Rows from block 3 of a small CTC audio transcriber, named by matrix and row number. Rows with one number within an expert belong to one neuron, the router's apart. Each number is 128 + 32 x the weight over its row's rms, rounded and kept within 0 to 255. All counts start at 0. Numbers have three digits each.
After each expert's rows are labels from the 100 clips, of 14976, where the router gives the expert most weight on average: "top examples" is what is common among them. Only what is clearly more common there than usual is listed. The data: short read English sentences (LibriTTS-R).
# router: slot weights (model.blocks.3.mlp.router.weight, 16x192, trained with AdamW), inputs 96-191
# up: expert up (model.blocks.3.mlp.up, 16x96x192), inputs 96-191
# down: expert down (model.blocks.3.mlp.down, 16x192x96, transposed), outputs 96-191

# expert 3
router.3:126133172144090181108128154102126172140112114139083179122198166168123122081070122190109166178151092154117075166108151089098077090101114136114115132170156141149112086107111153143182062091121128071170089143168105151099100126124097105115140172151142160112087122173134147185187138131131099144
up.0:123095167076145081144151127152128153121142136151158098148140133111203094123176109136170064112174148194050161169138124128181129140081182093139059173059107106084124162108123123150116151077137091137161097135095088112089133106147097112138092121103112159141177137152124111129067074065120172177
down.0:174082113149098144176097119110145093162156170167143086086128085156163152141191117139175096140168131139109144143198150104171153121091100118139101140089108159140118187099097157151100177100120121130112096121069120075174166109177107226092097120087144146108130096113122106029110090085108112105
up.1:118169112146138156082143167113110099133103119087157096107175151120120166113114109137099147143068199151136162071163127179085102158111087138093151199148143109173151138122135144163181099079100102075131124095129129148144119125173114086091100152127150125119064111125188132109069159081115152086
down.1:189150157077081117136120142187126113148161145111131175119125089192116121153157134127150090151153117152108121116131086082166178073160123124083060147069133101054116195109210150107138124153138133128118116098136094076089142081125168227145059104149104103131121132133083160149167078113119140140
up.2:112142074134122150151139098126164199129098139113115103122128098118101067104087090092098106117169102081072132131136110126111172157099146133182104110185103103188162117157143137112164101163164160077127137087101099095092141142157182095143167064166132105153126141141163152150091150112093089183
down.2:183140103126169094117078151164117061103120088119169191182127153144129100099102141102100143163100115136208117179097148138119150087123138119127121150106163117132122148106116146138156156091094093144117138111146139137114095128134082134145108125139101097086093077107108127089126144177153133093
up.3:143144113113070116104148067128163100138183152110145165105139121172150111158082165147156179166163129139140119103138171144098138165151104084118174156170091106155092114133126090098137160159136107112177085167176149151167117159138156118113150115170168082095158065149183162140144142197103067115
down.3:093141162122156134168083060108183135147119101105148082185107058089143176098149162094163089074101126194139089172064165084169101121102116117127125184181131153124134157133105154168138148151115148108128122083088152121133155114086158147117115138115103147124075149121115081107096128060210156130
up.4:127164117091111163141111138139132150132107095095176158112106151145163137186073154136151078175089171170158071092134092148098108138090090129102045059063138125173131166077154131132096144124101160132167129077127104054112141115101083120171116167162023128113119097139131102139126108130152151126
down.4:146108131107085145206210163099154043167149133062092119076196127181188112181113134160178106154177150120136148123175149131142164125092092095159157101159186142141145134094143101149086144116128172154158112123138120123140129119143123134084087154117119114108148097147118109150137123105176115087
up.5:137153171131080142184066117140098147136176138158051180173134094181131103114093127080167145109152128122143104147101164134144131138147144141195145131139123152069112119049114169162127106165132143074122086149170162135126117028103081107145172110021127106128115110082133130094109108108166090109
down.5:022117079121178106130178109103120150104131125136133135093118143065132109144106117123088121115078072103087102112107158110109089130122109135051128140070164134101125071115086151124151137115163072079081189129109125155128124218106146168172096087152151147137131155145133134164151167110105095117
up.6:202096139096131080161109169051129168156155199136080092200160110121178125092139142163088143168120166117184127146164149122125127135156120162087125104154170148117170074111137082164105168154209070111166145167143116131153151145161128103177135087150068102163153163153123166131133110076141069114
down.6:058114133139137168082109114108106139117147170178110109126107140133107222128106141147145170057077077143111066092092138086086109116131179132121110103105117112165064119153208087092157090132138159135164206156124120144159126109114167196161115172116112188127146116063134087148140113070103086158
top examples: the word "of"

# expert 1
router.1:076150120127077175114098104090146105149153129111148154150084190132150160167093100154128095155158129096182163179116075093145114162096111068115108162109161150139097155163168122089083124135097194124100122119119102147148133179149107153146126121136164087156087191128061168125080101160125116137
up.0:097082115124120123118109171120158134115153130061168240139132139174128130110146084126180116125116146075138143091159089152153164138148098150141097119089108150138201174138084082185086122133121113205120147137083113174121133139110130125072119139176080122145154116148092120136141193141130195144
down.0:134137169129119074167138140100134097137126143167083136097154055122069170105084193096108147105121166148118143164141135168099165141124155090149117175149134106084089106101164147100169209089086149128139159185117182102138167146094110116125142131097106167155159134128087180132100157098081099126
up.1:124164084145177114077092177196149208108131130129100059128119112087149138187138150120114158095099097103151118112158156103163126137135144085149150128129132113120130115096136131124189222155148145088007163195086163186112186122121181099089113122181123099131115085152103099116111168161192190137
down.1:203105095135108131132122076080149144166132134138124162146118097090095115078154083096194127168116201121155138116153126206159119160168077176123104109215056109153112145177141134081155143108136065111138135125080144117121117090101032119180128116132100163144107173133117194117187107153125101105
up.2:146073155153116161111106126081194079101158103159121151180161098136124078099089116135099138073162090180112077193085157179144094160069114135085152134172129187162127161127141108152162085173151141107181073079172171133163082084164142143155175141108178106148151158131116184131114166107105129149
down.2:043174081070107179182082171064095109154097173137133100099126120147153156150135116146114072124162113076086081035120139092130185118136118136108158111095175119131118094156087158116084151146116093133124123184116117095085169151114183176090146171131108078092173116116097083101117060151159103108
up.3:099150153140165122142154124099117124170189126123133154133118110112124093133123155141179128151175087135072131160155136105179113197159137134137103098150138140100123149123193059178107076127157128049080138089108096145125117137099134229155116095090140068118210168130146104113067168153131109094
down.3:143118138150123123156118136114060104090074090142119138208109089132104144125152105130128141099084174157123104118163096134089097102110055098156179140153129142138122139167110116111113176131117164102127116160118230152085123135068137097110150196156143132138140081142131103127159096207166119116
up.4:133201099063140056139168142150151137091087145130072116126096112158110106113145138092153152119103107079127113159092142081153092111174088148095118107152152101136068078090127079135124194091114088133159087176092112188113118089140123140107103145131092109138104178097139125109120148158109115165
down.4:149083177132147187104095143125074124139139141136189121167197144096128182087157129096147166116124155171132161073145110158116138158100150172127148187089114154150173165113079178124159144076123121133119122127147150111088149135120144150114113099040120098172129112150181127117136126136104113118
up.5:142097125124090087114105108121131112146086119111187108148104100157129159123134147136175185113146121074194095126119136139121156089126055100138110150089136157185153138108079101130151179122141139148127069139192085149124144131167104110165112117148114144173135057044102111174100166120137120137
down.5:103124160115132158071166143079161144142146125109124129163124144123134081069123095095153095095118150145130132151160127137162119140061111091119132098109135119112099070120205207133147113122124120131217093105114072113129109100099142113093135071157076100143113157145204088088115139063171100137
up.6:148156126176168076089165122105140078117123172121194151178170155151100145101169139174107096127116159153081120116113047161132120106068068118137106156099125199109116129120159064126108092149113115056147092170095077146170142131098158158122106104146100130107158065147072137103100162157165158139
down.6:116022115095092134140138139096147171103113140137146048166171052128172109118070081144131148062152130161120124145157169066106101172161126100124116061182099125143165080128139148132150170114120141121162199141140170137089106113118145140130158111196179193113143180136116130204133133171119111111
top examples: the word "i"

# expert 5
router.5:132150108076100124061153156093145151124107082171092151113085149099140162143156084143101103127181119145092142162139106142092205056112160139131107151167119087151108079132146120112069162123115199171108061132115130093115168101108139133088109095121095147101145114176107157111114082156155102071
up.0:135109181127181126137140104104142067201099150140133135139123142103134131119157134116143123168112099083143158114169190124164162129111166119145180150131138031142088150168114119066107116166114179113100097146072120138143166130138166139149098099117082120171105100140125080110101145149129199126
down.0:171175098163104163148112104144111131119119155102120102118158152163122137111165140181115139132176139123130119157113070126128068118137118085112140126128097163092159034072164109148166127106128112147195106146152187130103061135138171169179145167078168130109089146105102131078185131131156118135
up.1:117134120206150140152100147099158125120130161082098162150131138137087184122141153107086170121096050083170136069153103146127116171107134166097136139157137159100147095118113091118153102097163139111156168128125128150156142171193104108069106135092110153104204165108136118094117137166139168066
down.1:085155154087160157118133195073099151078174153181166181175098071111116112108140111128102112111161197122089163183105180167156171092130136148150107094083161070135107121159157103117143130113117131120139128137061157162159111070126066129150157164100120184189092141121126097125158152138110137129
up.2:181102133150118159147067116059119159134127108138190153144100112092160131108149056126096154123168068067136134120059149152132135141161098141105094184100116102137101154049159180102132125143148044093186076111093211140160155111136129147166089076106095163066139163135139133097120088093137168109
down.2:041097110184095120143142121212134143083174108164086111153208140125132138168113135113155083166113116182167127122180115122166106120110075116158105057117153127100124138148152150140152095118125142104196122093134126138085128118141131075176213141137147119136157131111071102162102150114141093154
up.3:086148168155113116134111118116155171117177154109117153125132144106121105181085183083104140096121071106102138147095158159091093111117139146130160057189091151134098104151164123103161076183124153181134127117053142180140107156146061123069087173169149169163156145090120121118145091084086092138
down.3:144160116136116133097152136107160096139148165156166112142125154162165177095178145208111159135162166127106134100157123118159168136116123157100115147140175092119123104113141145167095221086163110138094081126149059110064112075123123178128136058088069148117070148130083055115140155141172172169
up.4:142182099131131160101153164104121130153170196092128143102180101126099160150103152156060101055160072073076134105126152084096101111077125148072159137115140094083136132183116167137120143119113097193104143104141152077166093135102119101086151112159100139109161099117125078146185128164116155152
down.4:112156106076126081147069101154083142107057069093186160107118122143145145129096096105156118161158137118134137095119165200156203141111166147149102135159184139069133157071146123097088134149132166097101179146088138164128132122130178162106174137149122099123092128207096170120062135123136169089
up.5:131077140135090102122180108158085121138132171166130145194033125115163142115091133210162132120104162190114134159143171106106117107088118114125179179102119100124135108192101106173128102084081118152162134122125075166106122113072108075104135154098141144162184120168148168132143175111126126127
down.5:135229069063157103182110154118074138157211093124103115093201174148102097110097128100131124185146089099146100096090109139144101090158115121108091131134139154109085146130125143098074127123152125142105101173087121137161111178160137101121121126171070165085098168113130118095162116167077115171
up.6:109088213130150068101103121136151119181122139080128093056127156149165131112113143109211123110137163115136196163169114101163199147176158165126118127110147154150157129089134091114128096086149153138155125142095117124130147149115115130066138127098127065103114125073089066093163120162120128126
down.6:167081103127134137132154193095106145127115107081131148188157154116174086143160091158110113113101137057123099131067129134105087112114147105155106080125093165124164114134119109120115179114089149157088151088157149114115155139089160146146096152077139185080109103128114147209110135153126110183
top examples: the word "and"

# expert 15
router.15:116148196129161136058148130070147096163118143102151148151143092151163098135105097146147138065108084166069161084148140110146166149142092098111146102087126136120076089143117171177155104102114130150143123145114094167133190145109131058104183112194142165087094114083163062110082125062130151098
up.0:114096146089107122146119075139181128112131132215103162136090112162146099182147157130143133109103101077154087155118101140146166135120154120118133105050134118120215132131109140137108110121128124118175092187118106160117142113098138136126083154171116194133116175159077121123112218106150108141
down.0:115109143158151122174118144137138109062105138124147156102175106091151177121149095126100078094177120152165152115063094064165137096082142118136133093110105110137175140111170102165195091052136105137089140153138165143157133096205155110142138148151133125133149080138163068091140162150195164088
up.1:192130053135098174140149128133126090090129151170119163173161097143130135108151113154111084109096112132147182120135094158092194140097119160059106127115140099133074103183102129206193135160133092116094126080147185127152076158167104114179139110150127139151154117179187109132168125147159097121
down.1:114139105148177119127125088125149138104172207180139052083134162155081144121085149092177131137168089134155107137077140158128097209086158099147113131186083143089211129107122053095085110144100148130099159147120104094159146124135131139124120162099148106140081103124109152139107133118120139153
up.2:131128072193119128183102120089103124076102117135104172102098187098120143143074102132151128138139141133133144190092079114169125172121134077167188099148109080164159129146149102089143188150170101087113131157070139167186090186134120109094103074112147102084105152080156080122161113136175111117
down.2:070128107120139121081120127138148160190098100149140109118205137171159102114175132118102158120100078149140153099135115113147136166130113142149100120118162129104203108169160152084112074087041198123103115163150089144035170128093132166104162112091137204140092064139115141174099180128117103145
up.3:057118128109138115146104083120099101170141101185167127106217152108105104114156128115100116150131117150100119142165109120150081169102105113186129102171135137133161075092102190103114098117151103136108119133074063074062114114117123160068136100085124121168163202125098110140160082116139129134
down.3:128138147184079139097130212159180143108082149151152126098147130128136140107133103173102146114109137143136139189201153123107140080147054159126110146070112152092058091181134136131188122168120144168160120093154137174139102073160114143145171226146130146177159090082118116073129205086073135160
up.4:122131202116081151060176189113105086054146066146087105089146133078129147109066130127118110111152179130169104154131159159174076150095092106145105130142106170160143127136134169142133155195156102127117145157107183136156151125073155079114137145148183110157069102122207154105131095131117196110
down.4:117153132124123067161089106182154148185154119132121089145138143168110099156125120127197160135124154150108151080141110170101121118125141130066137119158129161144094179171129117098168131091145164088057139107160094111116133118149085117145156111089105178146136151118149132079224101161122111067
up.5:137135058174099133088103119092160145116180128122152095156079163137094192108055143099072133084126144131091139129071104185119094206123169070183127097123114130131170158115097117147160141124123130127104116051102169149175075100147124163106133092146091175196159094138125081151109107144169147123
down.5:154080166098187095111150088113162148113137185166142100133156135143080092148186106139094149036191097198104161100150166133136132113091111173080096177080118107161137087087104159118143097102103108150184107130130121083107115122080118128111099169135095141156112131141123174088132077188110097111
up.6:141097087056169135063195117149152101145165109096137078140066142179092167144148157139091148148181125061135121119138100155134122148124145110132088125132100149065157145079084089083163138103093146130081117138138135130183158104108093116150133093120136100140125129168142135119188093218146152144
down.6:132101174120113115115150100110123119086088149177165121160130140115045155101072178114157107110182134177087103133141198100109118158185129134138146157108159066114079122133147155155170164122119137105137141115167109064146167147108114085167103072086159151167066198103138097152095140064105155087
top examples: the word "to"

# expert 0
router.0:068095157136083177193139084152068099116156094142137118137123095160138108122151137069134128131130100119090134110145155045137177074169139142196175119164155106125120088177111169152094129167132096099123172137098073094080116106117095121089136137131151173179084136136117151148199172135142178153
up.0:131109126151132117133043139107178162104127156179134115134099148125136096141150127181159134091128065127159134132128172132139203136075156132107109132122172085140137210209105098081158132166074125178165134152138098133080120154108119141124118162105038152104130113145116141104155167085107146163
down.0:125079094156134184113138109117138104152080125089126117133180139130087092101123189108204150137155139104085179134099159087122073088126157113120153181139146178154090079089078194122184090060110129130107139137093101118110085121160106108182155081120203166134132091150135061099113118101141147113
up.1:092100119116131116100118112121086131091199134078137133158148098133172114080151137133196193117118116127179192099144095065152136114136104192180155124113134100091204096134092122162149167137183122107115117150173182183164110084104093099129074081138067126152101068081135074117140089138143105172
down.1:104128150151120130172145140150100115186111100151098113105117116100172108096106174123062137168151118128098082139121085084135070160065157066107134062133157121143107152114159106110132133105095151122153076068073088083165138177123148116079144138113126159105135110126104165109089146103142158107
up.2:107144145069153128110140115129127099124158147120090111127144078142144121134178154087105087092090143183177136120083138054117106100093125164129158115119140084124211143073144110099073229116146150130153164103106093173137087107113128158124098135137122130179166123112136165143050142144175140152
down.2:210087156127098145126139121144160182204097130137147143096158133099118118071118124190078122146106076101200135111073078150073104156156151111116153133138174073167107109137153131161086101119141081157146149136069134157164126092164095114098170177117178096151117113138103122153145090100128079142
up.3:118148109153086091122101135111112135138191127110068096135107152131140156090063184109121117140153073126127129151151138104162096137098185149146120143081169151131188149109235119095149126105177041063079132116123106120154111143124083116194150097145147138099063138119155085196093127141148112112
down.3:157109146095134155176157113162115133175091123164183124143135123119093096149137080157100156070087197180149132118163154185080170098141092123120136117178114042113103108146084135142098125169076146186142142092120181171147148134120151130151113132058144143137183154121132145138119107126138147105
up.4:092112143123092143080157090146110123166119102156146141080104060086122157122116099083064189060161144100111109146205083159071095092141155075114138143103146153135129101069056077162078110146104134154173189123134104089153116079078148169124149110117120137176110116118143162140119095172113143116
down.4:125113140093120139199088119133180165066128135143159113095162175102142138176090111179113081206080099127135161111122143164140122149152103097062154129102080060128075179179081135087153116094156117008125112101104126184131149139143075151134086123127124155119111120087102133189207152102077158125
up.5:077109099125075164139079140179100143134100134128078109114143080104090108131177176157116121109113121107099143141213170121067122162131124147051177112112095144154111116106122115122119107161149157135089124052141153136248121098170170138188152153173170072107122127122145163153139129166121087082
down.5:131172121181082150152123083158163132117138085074143125098132090118077134134156139112159191121075099138155162104130208097075162143139179135197133200086169124120062103145095120114128132172110129114141149098084160168113093202177127132089053125140150082066141103101160040085099137128109133143
up.6:075144134095135096201083099146122085127158078113129088121127132114106073164128166057143091181183140090129106110150151080170186073135094120151102136150118108093104048157089187148105118131135094110153112167126074095164149111137136160108144163114125108146124072142094131156182097142130163131
down.6:110150120138134151129155135117098127113101150112154178189119152137150106107147155109132149078132100172077103121157093150127148142147167093165138113132143182126107123061198155140168167136167110149074173095126128141087181155191136090132137095109113149113095169135124141209109144119162111204
top examples: the word "her"

# expert 9
router.9:107132133144113083139128142055106123110116155148111139161150135170174139084108157113143108178097117160106100118078128101108178107131168148167121076110082078118120148107135141181143089137095187102185060157137119147143156135187128155115086110178073154093114130169109114063141131080126165163
up.0:138120130148136117081117135122103175154129089100130135123126059170084121072079106097130153147144130092156111098079169124103121176087128108128157069165128132127082108176116153104168186116128133089174134169087120079113170096098109204108121131162121129110111096096154168168134167095153138154
down.0:167135118131077136153140162140148098164151154125053113138126181123112089144117126166131194083140151148167149141087163114131163081126114119150110137160122174096170171116143103164104091124147140111071126102192090146069111164092206146118154086082053092167081162151101117078125124109062128116
up.1:145146117138050135089113149083155081109150138099098158111102146156174070130144147126156119090131120100133114102119116149136176073182086084080139118145176134111163131121199140169141168189150109123132158220150177123146140181117072091105122135176147089121180160105098142108104128102168120090
down.1:130147168119158145130161164121072193124112145154158079175161105111050145116115155100050138141133168143133059146151149129112105133115121139103153115167111124156160103146120102089051137090134145116149148109109119125100115076148188116093127129021109105135087094137150117168126136169105158104
up.2:138117166099119097145140118155093099130082112175077111095106102073185168119172088097052112113110164142133102194142203149141137120142137098121099153157155128128152176085128114146111121085089204139113111137162132094086132158099141099089063123100148105091140170103137111135129135112160148108
down.2:123183111141210115088240181128164111138094119111127147095175118111114103161079129119101078132122145078111114093141157096147127132072160141108079124126117162100096158099196116150135180166160081111118137113132114184154129147188172120154181143123132154108110144117142104184118146111097097124
up.3:075131118166124100107056136110104164169141126132062140136180114080142154148136149159130165129106092110094066149127187113143085087143128118109167102195162169158155138134120163150143096165162074130156181171085105117083109123143156109103140144089142151112141128089127127186136151100095129198
down.3:132095152126136104148125130161096056171127133163144138061149114198122143128184103089115173072153112185175153164103108156161156156140126112116086184130107091085140148121147082120079164094156205152160097148138139127099132151168097078138103135114170161106193112107129156118134084137154129095
up.4:083173163149082100152115105102126133169097086174101164101157112148125122147119112149143077121138128114118118138168105151063168110158103110122138084096123123131182141147108143070132118213157071145139217132097120109105100090177175126129071118136098101059139189111123107107141063103069189161
down.4:158115193102163094178130088095122117200127116157136208123172127104104086122121143144138102138167125169087168188068121103168099154102096133156120143073127134101142106088164094139146119099127183143143155171157172138126137096166100105124098116090169102150139159127113182152070163132105128067
up.5:110132137147140121158096136092142167111119165155179104174087141090093097091148141165126165104188096172125087139119152154119074144164204119144135162107107120159132108141064176107095147116097167104149185049071101136134134108081092119128119118157187134156088138088193062155103119082090159112
down.5:110119135156121157125115123139162138109145124090139125103165128137120171117131105113165165189092149078087151139129205087063170087093101175131137151141149167112146157120157127094138086115141091113153095152162095163094137157118137189187121146161115142166133069146097176073107152162116090141
up.6:148104111161175139155108109165100133096130141106131196103093063098170098243141088106092183147147142118084156135132134141120191152122144147087074177132089142139122093131116141105078198122137055139157130171082125131126145135173121100148104145152121206135193105082175107053166108085133136100
down.6:090180108095103087096126145136162092184140101148098077142150101155142152028098135186131072098175136185178082133156146120104084153122141110101162064067184108180133136122112157106147118139138194145129128067153163170160135108065107093081165115123149075103096202123120146120108152163112124150
top examples: the word "was"; the word "is"

# expert 8
router.8:145120108107153118160140113155127144097100137120143076131145056185100092101169108164121153119065167152131163115118155138146129125125163120140144064109166132063143185084181123167075217128133078143066165137199104167119114129091158146115145185110166117136083067077165144136136165144179159110
up.0:085068126118139171162126100116136155154104151184139139166121114130121106138128119120130129103175114103106179138116159110099169112161141111217063164092128153105097126090120128152096175151132170098148153120161112163116095149155115093123155148092117176181152123175119157195173089102136107124
down.0:136169112135126129091133175193116158109146127142122095135167148161106114130087129066141177127140135145113152136087131123146051183141134144122180119142131122121094123156126114121124080137146072126141138127164143118153105125135206161099189069099119116105115161116137098100140184115155104106
up.1:083113151099125171172120129095138108112126148152073122217111091126127108078153086126124173156101101141152097136133161101162151090143087171094163120148165144132159170148159115142151144162130130105127107151148124159118076231108178106148122114115126103190125115068163157125095075179133144103
down.1:141112124156110092108132117096072150155189154083147135063167151104144151147124168100153143136120164091075147103156148129156167137139150051127126174161113082091081170041134090133110208118147105126104128144144117180092125067106110148099116177125053102051113108175164094142141088134130105147
up.2:066123120134126147131143104076148145164128091166077110141138131091132149146177098090152169150066124147129163132156118078169185199111149079049167122134140173069152101155132123123059118135099148118148140104059133159105076120122134131080112101117156136083150100136143085113124095140181099104
down.2:150129096114195119129122099142076100081168159164172101126134096138153140149133146068131123090175134109105076128089154194084033096148088124133118160120166099190108147090192143092137103122089146138124117107133136135124136136135106124115178101125079104135109145140105115161141172128122160153
up.3:140214189162119155173066123112130166082085124140107113114123123162115090137175093129174153160175148119158088137123152118142127111139107167138122124075078154117113176152181190110110115113168107159151133193193141158132113082147142143123063088111107157126093109129128140110202091125162103089
down.3:170075064105074067147124165105180175142163119131157153088088127137156173143130182159126106137107093108123172126143127139121181171149116099144150093127146161121100085146110059148194148164110109085109098097111132125072129167157139168123138158148121143180136091086132154121056149131147134132
up.4:091109084149130136096116169131135156153065101115122121124126167138132063177192125143100105096141112180161124168149130092102054148095108118146090102118126166136168079092177168104105148146088095115087168106109133100116107226187116173101132113113155123112178127147175147136059056185125143152
down.4:078083163104076091132144111114146116075138123150103076100152138109123129097097131114142171103165139135165120049137198133119098175202165146120163081114103132169143139130119097131120096136098166124133114180152109111127142089134135094159076155147119160105128112165134077170171166091134153140
up.5:190124170115152192137125072114175081133118127128103149088089120191095092127157181138194139130117105106115093155186084124125077143105210097129128148147135167129127174090083132118120166156160115180167077125099142063103130151061112111154119168116153146130130097183114138138140175164079151133
down.5:075086119147166105132103132108099078186109114169129133143178165058151134122122070125183159113092162134118106127147168179102107169146121123155103111135131157113109073138188106171145082087134163082052204109068156139115115122156148166083165108104169096164100147141171070108132099126118078137
up.6:148136081145193169146152132184141191123178172123114118107145155109093072113112144096129148099102156111170092160144079153090097140139165081048095111143055082196109120120100150046120089167094129123163194092074172163159113160094121104126131157121169079160152137154116104119127054118130120191
down.6:077094116137127121164074078089115110117108102150121094163167118148123144136050068127108159117147103158143134188132167147082127104086115179137125174144152118127189126175201138174123093105129079102192125136172102112144143151137141121115142128153104157079080192108101152148104100078109169081
top examples: the word "you"; the word "he"

# expert 4
router.4:154155156095157139128093073124102126151085128123126082091107126064134162156200080133111153100164106155106174137149092122145147085082131097119096139159145113067142073125172174121095188064116167141073145143116164105062165084151185098128140162086154074137110064164061176133136099133141078090
up.0:117182185143108116091118086138120097135155086170172123058148160120141086057119116091108103156106104121090164149176086133178168105146171056120160164122105166156141121096098174141106119165106118160137129079149119086114165152119124106117187114125113113155066170113177126172095118136155148091
down.0:198104115085120151158120105110120150128115117118095123156092095131057143188099148137110166143136103150114138102142155139090148115113087193079133137143085068139101131117161170105139133150168200178140077149079107116163089168100131179155106106126133132169121069133138131106094151131122166152
up.1:114150109101107141100109089104073101179207056181173098168093149071102130103186056145129179132123138105151072134102168152148094106152142088160119097158115088114100138072144111144089081169135188116148155132120150103077138139185120131144184147084146131130150169158109159156131141094127074112
down.1:158150114080153136129126183120168118089128140133188126145149132144147201075152148110156120165108098129052151086104188144113147122099082170120101127130090127045079074185104129105136127092129123081143108119119134167115123113107204162117123074122108135118104114136104129158123075140158115127
up.2:202126117162104154092109117073111139143145135155095152071109098121137161164145093134157121107057173149157189160124154079184112154068132161116147111117151128188125113115192087129074142154114106117101137097135113142108109125095154129135117154115139116111142136137122165160061079146121061047
down.2:106116195126118155127133110085174171083087111092106145098144107167134163143095072148109164142185124114124162139166103145127093069129135106100108140148135140094080164083117117153108162070134098133093125187124129085139099124135115128155125159212147112096133167135145122079138169152124112194
up.3:175104133128116121096153118142094141114123184138132147100129155130055137157140123094213114162130114114136114200112155161186120161140130213149110123151089113128121159129096133131138132128119062164108182081090168154087150116095185150078105176138178082176116120135135159062082136091114137106
down.3:074148133157108107145093089180082112102144107139129107118122137166173130075154078108103149118109125124100109127173111126071129139079149100083082105040134134139102111075108107110211102113119102114126125144152147129175111068119117160120137069129077181122133161102104125208133125162120114152
up.4:088124120064147176123089089136148117145104125120148032143083148105182170094128136167165139191076094062152135174067095132202143137109102158109186142058130116142156149141167131208104198129095127089107117126135163175121093107146166109149116081113132068093066131140038152138091127105138134127
down.4:114115093173075108151143153138079122127081094118120118137184116135079165181099130175147122139127146103103149076151097142146114124190124119152095105190175153031157103120141131076102135128114133164111129160138110119160136173103127067141085068072119153160153146109085151101108109073163128055
up.5:088138134101131162086117128128149086141090073186085213160204153107161119147130147114109123090108153139170091135080104135146117107110153111139144103139147088120140157165141148103122101111118168143071130136112117107098136168111134109086100127110170108162146151136169155097127093064195100141
down.5:152167091114115076198060113097093139122127156150128115161104078142143161150118139094141161182097135128077135080089136114093200119118170078163160105137123183071126078141138110143089114136201155173116124152149149160118099110117141128146129116162130127169168034162078138137113115164099126054
up.6:091127197145115125168144077098163155136153145149167157132111149115169117147097183134128134112136134130113131042229166161120109180151128146075104082095102101077143110090115170114156133086106102100189161160128109079176150056149104149152126127106122120149173135098164122108161122095098182088
down.6:155122119080116097116102089146115147147097169099126151199093132182103133120121094142133122094106128176160126202061180091135078098095121123143130063111120122120132124148120075137164123179110124136117148089107163138135057155088077083145156146114116160163080124116083110141151139075139122194
top examples: the word "not"; the word "me"